Rows from block 8 of a small image classifier, named by matrix and row number. Rows with one number belong to one neuron. Each number is 500 + 50 x the weight over its row's rms, rounded and kept within 0 to 999. All counts start at 0. Numbers have three digits each.
After each neuron's rows are labels from the 100 images, of 14848, where the neuron reaches its largest size: "patch colour" is the nearest of a few named colours to the mean colour under the peak; "responds to" is what is common among them. Only what is clearly more common there than usual is listed. The data: stained colorectal tissue patches (NCT-CRC-HE-100K). In brackets: how many of the 100, against the usual share in percent.
# u: gMLP up (value half) (model.blocks.8.mixer.u.weight, 192x192), inputs 88-109
# v: gMLP up (gate half) (model.blocks.8.mixer.v.weight, 192x192), inputs 88-109
# out: gMLP down (model.blocks.8.mixer.out.weight, 192x192, transposed), outputs 88-109

u.113:583477552582600443533493468451462533394533460482549518505472514517
v.113:555512535428480506471488524623501469546466516475512576501563528410
out.113:398528471529462491549401476545497473495478428440457471498398480553
patch colour: pink (74 vs 38.1)
responds to: tissue: cancer-associated stroma (41 vs 10.7)

u.114:526476528502463487577469453535508595584479536476459506503459503456
v.114:542519447520536413486535512503466601503507446521478544499464454572
out.114:475465535509532568484544493498518524422596527456434524452472452464
patch colour: brown (72 vs 11.8)
responds to: tissue: lymphocytes (95 vs 11.2)

u.157:462457442433346490521425536501511592537594512512435406556451504488
v.157:464540418434546499575565551493536462540436475452503489488578544500
out.157:524575545453419492447513552575552329555397464460530485539571437534
patch colour: brown (52 vs 11.8); black (48 vs 0.6)
responds to: tissue: tumour epithelium (54 vs 14.9); tissue: normal colon mucosa (40 vs 8.8)

u.191:513511471442530443560505430497489538571689532486499462498472469635
v.191:557504594499475434523603520568531547491445487553476522521508544440
out.191:436501501563519541512451534586507466509436356526578528490483507586
patch colour: white (93 vs 26.5)
responds to: tissue: mucus (26 vs 9)

u.7:559526467464549432543487503488554535498495473459403471475471474516
v.7:502548570498470494480497483471519480501452637500397602482547407604
out.7:448510416445519466511526542543549487547510479486473484459517449568
patch colour: white (79 vs 26.5)
responds to: tissue: normal colon mucosa (28 vs 8.8)

u.59:474666564527590556499580415517443462495464556550502526496539496508
v.59:466588453494531479489510507489415599528444626465474558490515534472
out.59:414443388441572527482510461540561471516570443457504546509316462423
patch colour: pink (67 vs 38.1)
responds to: tissue: normal colon mucosa (49 vs 8.8)

u.130:438585418494532547548511515469491491566588504429529483478598425585
v.130:471539474449540535576539548398500532497459501477518561549527556527
out.130:589565532452512500549445395530567522543529496504461578422490543553
patch colour: white (53 vs 26.5)
responds to: tissue: tumour epithelium (40 vs 14.9)

u.129:585611583403480465520598458517548536453494511481510534431485561463
v.129:466500495541545522480526612500577527517533512465415490487467461440
out.129:519427486488475528541494530410517559517529510479449459520427529456
patch colour: red (43 vs 0.6); brown (40 vs 11.8)
responds to: tissue: smooth muscle (51 vs 13.3); tissue: debris (34 vs 11.2)

u.103:506561546498401423505462500540412541477600472498473361525548472466
v.103:562447565418446457473479456521515538459547536527459488496495545499
out.103:470429420471529494565587418460477501524427512507609655508505487467
patch colour: pink (65 vs 38.1)
responds to: tissue: tumour epithelium (54 vs 14.9)

u.112:522484526486380474459460479488483529484522490521485503574577473449
v.112:547489569485429467478464480463498364424467537473461470558441644525
out.112:533422545491539495554458352509438568498524518555429448410475425472
patch colour: black (51 vs 0.6); brown (48 vs 11.8)
responds to: tissue: lymphocytes (74 vs 11.2)

u.105:500423477510527484513462516496568535530539429446402522565575489549
v.105:543537552468448505486485438571507616438464483506408515546514446500
out.105:517583472522364434462456500503446635484423491482487547532519491630
patch colour: red (53 vs 0.6)
responds to: tissue: smooth muscle (74 vs 13.3)

u.188:526602465509485460475401457531384600538593438527446475533413393590
v.188:508446553447460536554579526477504385507392536529483511491464555489
out.188:541516442581538410445487513515609417540440412470506529523495487548
patch colour: grey (67 vs 20.4)
responds to: tissue: cancer-associated stroma (66 vs 10.7)

u.175:553490496548547470588513410509471564482538532451528483566487446524
v.175:500519487490499475434468615414518412486443508549475610405480529455
out.175:536536419487491497533502501531500566476524454525465428443589462544
patch colour: white (71 vs 26.5)
responds to: tissue: smooth muscle (37 vs 13.3)

u.74:499572525393476578477462409583533415485513481515392554558471403456
v.74:442457489536497482392410535480471436561480567399481517494495499540
out.74:477419570441513449543442449509419458490569524526507514491498503504
patch colour: pink (85 vs 38.1)
responds to: tissue: cancer-associated stroma (64 vs 10.7)

u.80:556491563492511570453435539533453487490485525487485556532611524503
v.80:546513463484495413389500462591540487485525428453603478478523516530
out.80:574489442400489533515550506476514528483500534492456563429587536513
patch colour: red (47 vs 0.6); brown (42 vs 11.8)
responds to: tissue: smooth muscle (71 vs 13.3)

u.16:434543417437457495554412398523550547546590606564496528407575529514
v.16:489518542449551541592501537444520456425515535459497485490459556500
out.16:404515456491502466561484444487533572428554563535495560454461558542
patch colour: pink (67 vs 38.1)
responds to: tissue: smooth muscle (32 vs 13.3)

u.163:511532438496408437536371494638499539514551464550518421462612516498
v.163:537421489527562476441543519443391579480523463555504444527526426631
out.163:489498510531492538523486527454527548495573485520465526519507568531
patch colour: black (44 vs 0.6); brown (34 vs 11.8)
responds to: tissue: tumour epithelium (44 vs 14.9)

u.47:494457417403472541429431491476500459549483561440594518482591543473
v.47:402498467413461489425468608443536414570456575467462500429561532461
out.47:472508512491541539472466556491518495506450459475421557456398575505
patch colour: pink (67 vs 38.1)
responds to: tissue: mucus (40 vs 9)

u.183:558531586403531490442581534503538485531512499497465497512431445504
v.183:509452467511518449452477549533415487490435522449542606477564510506
out.183:511467520471571502555499425472450526472558562572540501510563483571
patch colour: pink (74 vs 38.1)
responds to: tissue: tumour epithelium (60 vs 14.9)

u.115:573504431537497573465453530524451547514470477509488534517508482604
v.115:489605529596517530476510464535506498504415494472473518533535495537
out.115:459448456472469494556439570597543441482502430530471520502520512468
patch colour: pink (65 vs 38.1)
responds to: tissue: tumour epithelium (49 vs 14.9); tissue: mucus (42 vs 9)

u.132:559562518584553405497417513487444568505552426469433474604424414546
v.132:483502558437423494478464546527493455559369468487471534488462507498
out.132:489484594417504427513455441557523566568552457507489532552446427490
patch colour: grey (45 vs 20.4)
responds to: tissue: cancer-associated stroma (30 vs 10.7); tissue: debris (30 vs 11.2)

u.156:535477557530555488532441449533605527567559447562471489534514423600
v.156:495472625486540499465526508429491429453461576477519484559472584542
out.156:568461403437574555465469577563408537523435462489514494597499541555
patch colour: white (100 vs 26.5)
responds to: tissue: adipose tissue (90 vs 10.3)

u.38:598555509536566449589486465468496565397558467464543532501506513577
v.38:494622517503541545428427484497438457483502459456521500488368378560
out.38:505477454502506515557502540553469468509514429382512607574576433504
patch colour: white (91 vs 26.5)
responds to: tissue: tumour epithelium (80 vs 14.9)

u.61:555543586474469451522428538399480490525513520488436462521424362505
v.61:535548584499482442473468535513515537476545493449421459516421437535
out.61:546426571570534546550533512551507483431437567445493532487498447520
patch colour: brown (52 vs 11.8)
responds to: tissue: lymphocytes (32 vs 11.2)