From a checkpoint of a small image classifier: arch gmlp, 45211 training examples.
Rows from block 8 of a small image classifier, named by matrix and row number. Rows with one number belong to one neuron. Each number is 50 + 12 x the weight over its row's rms, rounded and kept within 0 to 99. All counts start at 0.
After each neuron's rows are labels from the 100 images, of 14848, where the neuron reaches its largest size: "responds to" is what is common among them; "patch colour" is the nearest of a few named colours to the mean colour under the peak. Only what is clearly more common there than usual is listed. The data: stained colorectal tissue patches (NCT-CRC-HE-100K). In brackets: how many of the 100.
# u: gMLP up (value half) (model.blocks.8.mixer.u.weight, 192x192), inputs 132-153
# v: gMLP up (gate half) (model.blocks.8.mixer.v.weight, 192x192), inputs 132-153
# out: gMLP down (model.blocks.8.mixer.out.weight, 192x192, transposed), outputs 132-153

u.115:31 52 34 43 64 33 46 69 67 45 38 76 63 62 54 25 25 58 49 46 71 52
v.115:48 36 49 60 58 69 50 64 57 57 46 44 74 82 38 62 39 53 17 55 51 46
out.115:39 65 52 54 58 54 60 54 37 43 49 45 69 38 20 43 46 29 45 38 62 60
responds to: tissue: tumour epithelium (49); tissue: mucus (42)
patch colour: pink (65)

u.163:46 42 24 47 41 46 58 61 38 36 29 60 52 37 44 41 61 53 56 47 67 33
v.163:67 37 57 49 58 37 51 31 58 46 42 55 56 80 65 50 67 45 69 62 40 43
out.163:66 43 59 54 45 37 61 44 51 69 58 69 42 46 47 52 52 51 49 48 56 33
responds to: tissue: tumour epithelium (44)
patch colour: black (44); brown (34)

u.18:54 51 57 36 44 50 42 84 66 75 68 73 37 68 70 44 29 66 57 43 62 63
v.18:72 32 66 53 45 67 44 47 69 67 63 40 46 44 73 76 44 35 57 47 51 50
out.18:35 57 46 56 59 57 62 31 46 50 42 41 49 38 36 69 76 37 59 48 38 48
responds to: tissue: mucus (50)
patch colour: brown (56)

u.39:60 30 48 43 55 55 56 58 77 32 37 28 32 54 60 68 41 58 43 22 63 64
v.39:50 49 42 38 66 46 66 70 59 35 55 63 56 57 55 46 35 40 60 48 51 57
out.39:37 38 52 50 61 50 50 50 47 74 50 65 55 32 65 36 40 50 60 27 45 68
responds to: tissue: lymphocytes (73)
patch colour: brown (50); black (38)

u.151:42 63 61 70 39 41 63 56 55 58 65 39 54 41 69 53 59 61 48 48 28 51
v.151:54 49 48 45 59 45 64 57 45 38 62 27 52 80 69 48 47 55 59 50 54 71
out.151:43 37 38 49 20 50 63 68 46 49 57 70 50 56 31 42 53 51 25 35 49 51
responds to: tissue: adipose tissue (42); tissue: cancer-associated stroma (30)
patch colour: grey (47)

u.92:51 31 66 45 47 59 44 80 51 45 45 45 43 60 54 39 52 41 55 64 80 71
v.92:46 61 59 58 53 35 53 57 42 66 64 52 54 48 38 47 34 62 47 21 49 47
out.92:53 46 38 52 46 51 32 41 42 35 63 67 56 46 56 67 22 46 61 50 41 37
responds to: tissue: smooth muscle (46)
patch colour: brown (47)

u.34:51 45 51 67 30 41 41 56 55 89 76 37 66 48 47 64 44 41 67 59 59 49
v.34:70 42 71 57 33 62 58 47 56 63 65 37 37 52 74 56 41 56 38 57 60 54
out.34:37 55 53 56 46 54 43 24 52 42 54 46 57 56 47 53 63 44 48 52 41 41
responds to: tissue: mucus (76)
patch colour: grey (54)

u.132:48 44 45 31 48 44 57 60 52 50 44 39 41 67 70 52 50 65 56 43 71 64
v.132:62 64 75 35 49 44 43 37 37 45 60 45 30 33 69 34 58 54 43 55 25 67
out.132:45 50 38 50 60 64 60 85 57 50 41 50 68 43 51 70 41 50 39 52 59 52
responds to: tissue: cancer-associated stroma (30); tissue: debris (30)
patch colour: grey (45)

u.54:59 58 58 71 73 63 59 66 37 35 51 37 53 20 60 38 54 24 34 56 68 60
v.54:40 73 69 67 51 64 50 30 39 65 55 46 59 48 53 55 50 59 39 64 50 57
out.54:43 37 41 62 50 54 46 43 32 51 65 59 60 59 50 46 54 50 50 34 27 62
responds to: tissue: debris (76)
patch colour: pink (75)

u.144:43 54 43 46 54 50 50 51 49 50 57 64 64 58 46 47 56 52 45 57 52 59
v.144:36 47 40 60 41 78 50 67 37 52 41 52 64 49 35 37 47 39 44 55 50 38
out.144:61 37 40 59 38 83 53 54 40 45 54 51 59 57 33 40 69 38 34 45 46 51
responds to: tissue: adipose tissue (47)
patch colour: white (81)

u.80:26 40 48 50 51 69 68 69 42 43 56 59 68 58 57 09 46 57 62 58 59 38
v.80:51 42 63 52 70 67 60 59 44 49 42 43 43 34 54 49 45 42 62 67 64 68
out.80:54 63 36 53 69 47 46 43 32 70 47 44 44 66 42 71 54 55 65 53 60 38
responds to: tissue: smooth muscle (71)
patch colour: red (47); brown (42)

u.64:75 40 53 38 51 55 53 59 53 26 36 58 40 64 87 26 58 65 56 59 55 49
v.64:27 69 64 73 52 44 38 55 44 62 46 51 67 40 30 47 54 44 44 64 42 53
out.64:18 63 50 58 53 55 69 28 57 53 24 49 43 47 52 51 40 40 43 63 33 42
responds to: tissue: adipose tissue (31); tissue: debris (29)
patch colour: brown (28)

u.50:63 53 46 42 54 53 47 52 50 63 55 49 44 54 56 59 59 51 45 51 57 31
v.50:45 40 65 37 60 60 48 63 65 53 59 68 70 50 54 54 57 46 47 49 52 50
out.50:36 57 63 53 49 50 43 42 49 55 39 61 39 58 61 31 49 55 32 64 31 64
responds to: tissue: adipose tissue (26)
patch colour: white (85)

u.149:72 57 47 40 58 60 51 70 56 46 53 54 68 59 60 36 46 58 45 64 59 53
v.149:51 35 66 23 50 41 50 54 50 72 59 54 58 57 63 48 50 48 54 34 53 42
out.149:54 55 75 54 52 55 40 57 35 50 55 57 45 57 47 40 51 52 26 31 56 49
responds to: tissue: adipose tissue (85)
patch colour: white (99)

u.180:53 49 50 53 42 90 67 64 53 49 47 27 53 61 55 53 52 32 44 80 48 45
v.180:64 25 60 46 58 69 50 72 57 57 50 66 40 49 76 48 21 50 57 44 63 69
out.180:55 58 44 48 53 62 51 47 41 56 48 79 48 33 75 33 51 54 48 60 61 57
responds to: tissue: cancer-associated stroma (33)
patch colour: pink (83)

u.19:46 66 26 36 52 45 56 53 50 53 62 38 48 46 56 27 59 36 52 51 50 71
v.19:54 35 59 65 58 49 48 50 70 42 32 45 45 61 67 43 38 57 77 40 65 60
out.19:60 21 31 44 55 54 56 54 38 58 43 58 49 64 56 59 61 67 56 35 55 41
responds to: tissue: normal colon mucosa (43); tissue: lymphocytes (30)
patch colour: brown (51)

u.76:25 69 23 62 35 42 49 56 49 23 41 54 73 47 44 46 59 61 64 28 61 40
v.76:46 68 53 44 49 47 46 48 33 37 66 41 51 48 58 55 64 40 50 56 41 76
out.76:59 62 44 53 54 64 50 75 55 64 47 56 67 55 50 45 42 59 54 40 45 89
responds to: tissue: debris (52); tissue: cancer-associated stroma (30)
patch colour: pink (74)

u.181:45 60 42 52 48 21 38 31 65 29 34 56 63 48 30 57 57 67 58 36 58 41
v.181:32 66 50 65 63 47 42 39 26 53 61 33 65 42 53 44 67 40 49 54 55 68
out.181:77 37 41 55 66 54 28 74 63 66 42 39 59 56 63 34 43 46 43 64 41 39
responds to: tissue: debris (37); tissue: smooth muscle (34)
patch colour: grey (49)

u.58:36 55 30 61 62 45 36 58 43 57 38 56 48 50 67 29 50 25 76 55 61 44
v.58:44 62 32 63 49 57 56 63 23 44 44 25 48 54 69 52 57 24 53 57 64 50
out.58:53 44 59 47 53 53 57 45 24 44 43 54 65 48 33 39 59 61 46 53 49 56
responds to: tissue: smooth muscle (69)
patch colour: pink (89)

u.168:37 43 28 37 39 57 58 87 60 50 43 53 60 65 63 54 41 54 65 52 52 61
v.168:43 31 30 51 81 52 42 46 52 41 32 36 53 40 66 55 40 58 58 40 61 42
out.168:72 35 53 49 48 63 44 56 54 49 36 42 45 73 52 59 78 54 38 58 62 56
responds to: tissue: lymphocytes (86)
patch colour: brown (54); grey (42)

u.107:55 51 92 67 51 63 44 49 65 67 53 58 44 52 51 48 51 54 61 62 58 61
v.107:60 52 67 55 70 52 60 65 45 49 42 48 23 67 59 53 68 35 50 48 66 64
out.107:50 46 28 57 71 45 49 68 56 51 47 56 58 72 60 41 50 46 47 50 32 62
responds to: tissue: tumour epithelium (40)
patch colour: brown (58)

u.174:72 43 55 41 50 43 58 38 29 49 67 46 45 50 69 44 77 56 50 58 48 41
v.174:25 66 38 45 42 65 45 64 47 49 56 44 38 46 65 45 39 31 68 35 61 61
out.174:32 47 31 51 37 63 59 34 68 29 57 21 40 39 44 62 45 49 58 28 63 42
responds to: tissue: lymphocytes (95)
patch colour: brown (28)

u.184:61 29 38 54 56 43 42 53 54 47 39 49 41 60 42 70 47 31 54 29 62 65
v.184:29 73 67 53 56 76 69 58 41 64 60 50 61 46 50 28 56 50 46 79 45 34
out.184:63 08 60 47 54 44 51 72 42 43 48 42 51 22 71 68 54 38 48 44 47 26
responds to: tissue: tumour epithelium (38); tissue: normal colon mucosa (34)
patch colour: brown (66)

u.70:35 46 59 63 47 43 47 60 55 80 46 78 65 56 45 31 61 57 44 34 57 51
v.70:66 32 69 59 50 41 43 60 60 50 45 41 43 72 59 60 63 49 61 32 47 63
out.70:42 53 49 48 42 54 62 30 20 52 69 43 67 45 58 66 51 55 58 45 52 42
responds to: tissue: adipose tissue (32)
patch colour: white (97)

u.102:52 41 59 54 48 44 66 44 41 56 52 57 34 21 41 57 57 42 44 45 86 53
v.102:65 67 60 51 26 47 54 60 61 65 54 59 67 63 54 54 52 54 37 50 42 54
out.102:38 55 53 67 33 54 44 53 42 40 32 39 54 26 56 43 26 55 51 49 59 68
responds to: tissue: normal colon mucosa (28)
patch colour: white (57); brown (29)

u.44:58 63 38 38 36 60 43 54 20 47 42 43 49 62 37 37 78 60 36 50 52 37
v.44:45 38 59 88 64 50 61 46 82 68 33 62 52 42 46 55 33 53 69 69 63 57
out.44:48 63 40 30 39 41 43 74 51 43 62 39 55 55 30 49 50 36 37 58 54 59
responds to: tissue: tumour epithelium (48)
patch colour: white (81)

u.57:57 42 52 56 56 47 50 79 43 53 44 45 41 65 48 55 55 51 37 55 57 59
v.57:46 42 69 49 68 34 55 57 56 66 58 54 57 38 68 45 46 23 64 56 48 55
out.57:46 39 76 69 38 56 50 55 51 64 46 64 46 52 60 56 58 40 58 61 51 42
responds to: tissue: adipose tissue (55)
patch colour: white (93)

u.7:38 50 38 62 41 45 61 55 42 40 45 42 68 60 46 46 75 56 49 47 46 62
v.7:55 51 54 59 70 45 53 61 64 44 58 59 62 71 36 53 32 61 42 52 64 58
out.7:50 46 63 43 55 54 49 55 29 50 47 49 30 50 51 53 52 49 39 50 40 54
responds to: tissue: normal colon mucosa (28)
patch colour: white (79)

u.60:57 41 31 63 45 58 56 41 38 52 54 23 29 34 47 55 59 46 41 50 63 43
v.60:50 38 41 52 65 58 60 66 45 30 48 34 38 33 61 47 46 34 43 47 60 72
out.60:42 48 40 59 46 36 53 56 65 59 61 36 58 63 48 41 41 57 61 31 38 43
responds to: tissue: adipose tissue (64)
patch colour: white (100)

u.71:54 41 31 51 67 42 52 33 43 56 66 20 37 56 47 52 58 56 52 48 44 53
v.71:51 52 74 45 48 30 73 56 26 54 84 31 50 47 58 52 64 42 63 49 49 65
out.71:39 32 49 35 28 55 70 39 36 58 70 69 45 71 48 47 45 44 63 28 64 52
responds to: tissue: mucus (60)
patch colour: white (90)

u.118:48 46 62 50 46 38 61 50 38 59 80 66 75 29 51 42 40 72 60 50 66 37
v.118:40 53 41 69 53 69 46 69 52 28 45 38 61 53 52 42 47 39 71 60 53 44
out.118:43 36 40 57 39 57 66 35 49 60 50 51 43 57 42 55 46 34 35 56 57 40
responds to: tissue: cancer-associated stroma (71)
patch colour: pink (83)

u.128:56 52 51 46 44 57 32 78 66 36 34 53 57 35 49 37 59 31 57 56 46 50
v.128:44 53 32 42 50 62 51 54 43 58 42 56 56 62 49 52 30 84 17 41 61 47
out.128:54 41 70 49 22 49 43 70 57 75 57 48 49 89 50 27 63 26 59 42 50 44
responds to: tissue: mucus (38)
patch colour: pink (80)

u.127:40 39 28 43 59 49 56 59 51 60 36 46 63 52 48 49 27 52 38 41 60 64
v.127:68 38 68 56 51 34 61 50 65 54 35 50 33 47 59 54 59 57 73 55 47 50
out.127:58 35 32 57 72 53 41 37 44 52 85 43 50 65 44 55 44 60 41 52 43 63
responds to: tissue: mucus (70)
patch colour: white (68)

u.35:55 47 49 37 45 41 64 72 43 51 41 47 40 61 59 69 63 64 49 43 50 40
v.35:69 64 66 58 41 51 40 46 60 58 57 77 54 21 57 65 59 53 59 65 52 53
out.35:55 35 72 46 63 47 38 52 61 53 42 52 40 45 54 45 40 42 71 55 44 65
responds to: tissue: adipose tissue (28)
patch colour: white (90)

u.167:51 43 60 50 59 52 55 56 48 81 59 55 57 52 47 61 50 40 42 40 74 50
v.167:37 52 61 50 58 54 52 48 47 60 77 54 58 59 59 46 50 54 51 51 59 41
out.167:59 47 62 57 54 54 60 68 53 55 57 51 53 71 32 57 32 68 21 38 44 66
responds to: tissue: tumour epithelium (37); tissue: normal colon mucosa (27)
patch colour: brown (57)

u.188:57 42 51 39 49 34 44 48 54 51 34 47 40 55 74 60 43 61 57 20 57 68
v.188:66 45 68 61 59 58 61 49 33 53 49 56 46 48 38 44 69 35 43 76 29 49
out.188:52 52 37 40 44 61 64 52 40 53 58 63 56 59 49 74 50 70 36 53 61 42
responds to: tissue: cancer-associated stroma (66)
patch colour: grey (67)

u.89:67 50 81 36 66 60 52 55 51 51 61 50 37 59 78 48 53 57 53 50 63 44
v.89:68 39 51 38 30 39 46 60 61 24 37 56 21 64 59 60 42 69 57 46 64 43
out.89:60 42 59 50 56 41 36 29 56 53 53 49 38 43 52 34 61 42 57 78 48 34
responds to: tissue: adipose tissue (29)
patch colour: white (88)

u.142:63 39 42 45 70 29 42 52 58 34 55 45 31 62 65 46 49 15 76 61 46 75
v.142:16 73 57 62 58 56 73 64 62 62 62 67 64 39 47 44 57 38 63 69 57 56
out.142:61 54 68 51 22 36 32 47 47 49 48 62 47 61 63 61 70 53 53 35 44 49
responds to: tissue: debris (38); tissue: cancer-associated stroma (30)
patch colour: grey (67)

u.69:69 58 48 66 59 44 68 53 31 35 41 57 27 29 62 53 39 60 34 56 43 54
v.69:26 62 49 51 57 36 45 58 36 55 57 54 49 39 55 35 60 34 57 63 57 53
out.69:57 44 55 47 32 61 48 61 53 47 45 48 51 55 47 38 53 37 31 41 44 54
responds to: tissue: adipose tissue (66)
patch colour: white (98)

u.37:54 42 56 53 63 64 63 45 36 62 55 39 43 54 60 56 45 70 22 48 58 50
v.37:47 33 56 56 56 52 54 73 61 55 50 49 55 43 70 39 40 31 52 45 65 64
out.37:36 46 65 51 39 45 57 73 61 62 70 42 47 47 51 46 63 52 84 49 41 54
responds to: tissue: adipose tissue (54)
patch colour: white (85)

u.11:50 47 51 46 63 76 71 51 48 72 70 45 36 56 69 41 33 68 36 34 74 47
v.11:51 57 44 51 67 39 48 50 46 37 46 55 48 55 52 38 51 22 43 48 49 60
out.11:61 29 48 39 56 41 48 52 47 51 35 70 58 44 40 42 50 79 42 49 53 59
responds to: tissue: cancer-associated stroma (75)
patch colour: pink (66)

u.74:51 63 52 58 41 35 52 63 59 44 26 52 72 55 45 49 52 54 47 40 47 61
v.74:55 57 56 43 66 18 55 65 38 40 55 37 67 55 58 33 54 38 62 57 41 61
out.74:61 60 51 42 36 54 49 59 40 44 70 53 69 64 27 20 51 30 38 51 77 63
responds to: tissue: cancer-associated stroma (64)
patch colour: pink (85)

u.183:49 70 58 45 51 57 64 78 53 59 45 59 60 31 56 66 47 63 51 62 54 59
v.183:34 52 60 57 60 49 51 81 43 52 67 45 76 58 55 41 28 23 55 67 43 70
out.183:55 50 66 53 32 43 46 38 50 57 56 80 47 56 52 64 53 39 57 65 62 51
responds to: tissue: tumour epithelium (60)
patch colour: pink (74)

u.157:47 39 52 42 50 55 37 57 51 43 40 50 33 49 61 38 49 51 64 45 72 37
v.157:37 70 55 62 56 46 54 44 49 70 60 58 51 39 41 32 71 52 49 48 50 50
out.157:50 44 45 50 45 58 42 44 58 49 46 21 64 54 30 56 54 30 43 48 50 46
responds to: tissue: tumour epithelium (54); tissue: normal colon mucosa (40)
patch colour: brown (52); black (48)

u.41:63 36 51 19 42 46 41 60 60 44 57 62 44 46 52 56 44 45 64 20 61 67
v.41:67 51 58 40 64 70 76 42 34 42 47 30 50 64 77 42 60 63 45 42 58 51
out.41:47 48 61 57 54 32 53 41 52 60 48 47 53 51 52 40 67 70 63 78 49 39
responds to: tissue: tumour epithelium (90)
patch colour: pink (73)

u.38:46 36 51 54 65 34 72 51 78 52 52 51 49 60 55 33 37 45 43 34 69 53
v.38:42 55 18 32 49 57 54 63 53 57 69 47 68 72 55 52 32 57 53 46 73 53
out.38:59 46 50 67 61 58 59 51 54 60 31 39 43 42 40 67 58 38 42 51 49 45
responds to: tissue: tumour epithelium (80)
patch colour: white (91)

u.137:62 39 72 42 63 39 67 57 42 57 69 68 47 45 74 18 44 35 69 46 46 53
v.137:58 37 45 44 54 47 58 59 55 49 56 45 56 30 60 41 39 37 65 49 40 53
out.137:56 44 69 54 57 60 46 46 58 66 50 33 52 58 67 58 69 53 51 45 67 34
responds to: tissue: debris (35); tissue: smooth muscle (32)
patch colour: brown (56)

u.170:50 51 19 49 45 53 38 45 60 44 46 32 38 41 42 39 52 50 71 25 49 49
v.170:60 58 43 31 75 53 57 46 37 25 56 50 56 66 60 53 69 42 50 40 67 51
out.170:62 73 49 45 45 57 48 70 53 47 67 48 52 68 48 30 33 29 50 44 50 59
responds to: tissue: lymphocytes (81)
patch colour: brown (61); black (38)

u.178:43 56 24 61 69 52 47 54 31 66 66 57 59 61 35 58 43 61 19 38 64 31
v.178:49 40 44 51 56 49 62 68 27 39 63 42 44 44 39 69 47 52 36 63 63 45
out.178:42 67 56 42 67 39 52 54 51 70 53 70 47 47 37 48 52 73 64 50 64 39
responds to: tissue: normal colon mucosa (54)
patch colour: white (68)

u.61:56 33 55 55 51 55 41 52 43 44 63 28 49 42 69 52 39 57 62 57 67 52
v.61:57 43 53 46 58 45 53 55 68 40 50 37 48 77 72 40 52 46 68 55 40 81
out.61:55 40 46 55 37 58 51 73 50 66 35 28 29 67 65 10 35 38 51 48 41 48
responds to: tissue: lymphocytes (32)
patch colour: brown (52)

u.143:27 50 47 57 47 68 49 57 30 70 38 50 63 51 47 44 30 61 18 35 71 51
v.143:51 50 53 70 58 28 55 41 40 37 57 52 38 19 54 49 60 43 84 56 45 54
out.143:45 51 44 63 62 29 36 52 55 70 44 49 43 52 47 45 37 33 49 60 44 43
responds to: tissue: debris (53); tissue: smooth muscle (32)
patch colour: grey (55)

u.66:55 65 53 64 64 51 70 53 49 53 45 47 36 59 64 38 47 27 53 50 64 59
v.66:72 49 60 53 65 49 49 55 62 36 58 62 45 31 56 40 43 44 67 69 66 51
out.66:53 51 83 50 62 50 74 59 47 22 43 59 46 48 50 57 50 51 48 54 49 49
responds to: tissue: smooth muscle (51)
patch colour: white (100)

u.112:57 41 52 41 39 66 43 40 70 55 38 42 48 57 56 56 57 51 35 51 47 38
v.112:66 36 49 55 54 67 61 59 59 40 50 41 48 47 60 38 45 34 52 49 68 68
out.112:31 49 50 45 57 42 52 46 38 54 30 51 49 10 62 39 41 46 58 27 77 41
responds to: tissue: lymphocytes (74)
patch colour: black (51); brown (48)

u.6:46 56 45 56 57 28 62 49 61 49 72 44 46 66 65 43 62 46 75 55 44 61
v.6:64 60 62 53 47 48 51 47 32 63 28 37 46 24 39 74 66 55 25 66 40 27
out.6:54 74 56 53 23 51 65 35 60 63 71 68 63 28 64 41 73 53 59 49 71 57
responds to: tissue: lymphocytes (74)
patch colour: brown (29)

u.73:80 56 53 51 42 47 34 51 44 41 34 40 36 39 53 51 64 36 46 47 59 38
v.73:54 43 55 48 45 33 48 47 63 53 49 48 21 54 51 57 48 64 63 41 58 62
out.73:48 57 63 62 60 49 59 59 41 42 47 41 35 37 45 37 52 64 64 42 53 62
responds to: tissue: mucus (61)
patch colour: white (78)

u.101:59 56 55 50 35 53 71 43 56 53 53 39 59 56 63 67 70 73 40 38 35 44
v.101:46 33 43 69 56 42 39 54 48 49 31 57 56 40 43 54 50 44 43 55 76 48
out.101:67 60 47 73 59 68 48 68 65 74 46 53 53 69 56 60 34 58 54 74 61 44
responds to: tissue: adipose tissue (29)
patch colour: white (54)

u.169:54 45 31 42 38 48 38 54 51 44 39 51 56 37 53 55 48 43 57 54 64 44
v.169:51 38 60 38 63 56 49 58 43 43 73 46 60 62 62 44 34 65 52 35 43 66
out.169:57 52 53 42 42 38 64 47 51 40 44 68 45 68 41 47 56 48 63 70 53 65
responds to: tissue: cancer-associated stroma (48)
patch colour: pink (79)

u.120:58 58 56 50 70 54 53 56 47 46 55 64 66 40 54 49 47 48 51 33 89 52
v.120:47 57 50 39 27 51 47 46 47 53 51 49 47 54 40 30 84 48 41 65 40 34
out.120:57 71 50 61 70 27 57 43 40 39 36 57 39 37 40 49 41 38 52 60 45 37
responds to: tissue: adipose tissue (56)
patch colour: white (88)

u.162:44 43 38 44 44 51 47 68 39 45 53 33 70 60 52 63 63 48 27 52 71 50
v.162:33 64 59 58 63 49 67 32 48 47 50 39 41 37 51 44 46 46 45 62 58 64
out.162:43 42 53 64 53 41 53 45 54 26 51 60 55 32 31 38 44 55 43 65 61 45
responds to: tissue: debris (63)
patch colour: pink (83)

u.56:51 36 25 47 47 54 59 70 47 71 23 63 52 45 48 52 58 59 41 45 67 60
v.56:61 59 54 58 46 43 59 41 58 85 71 29 42 70 59 50 40 75 42 48 68 43
out.56:29 48 49 68 43 40 31 54 45 50 52 51 54 29 75 56 44 68 54 51 39 52
responds to: tissue: debris (37)
patch colour: brown (30)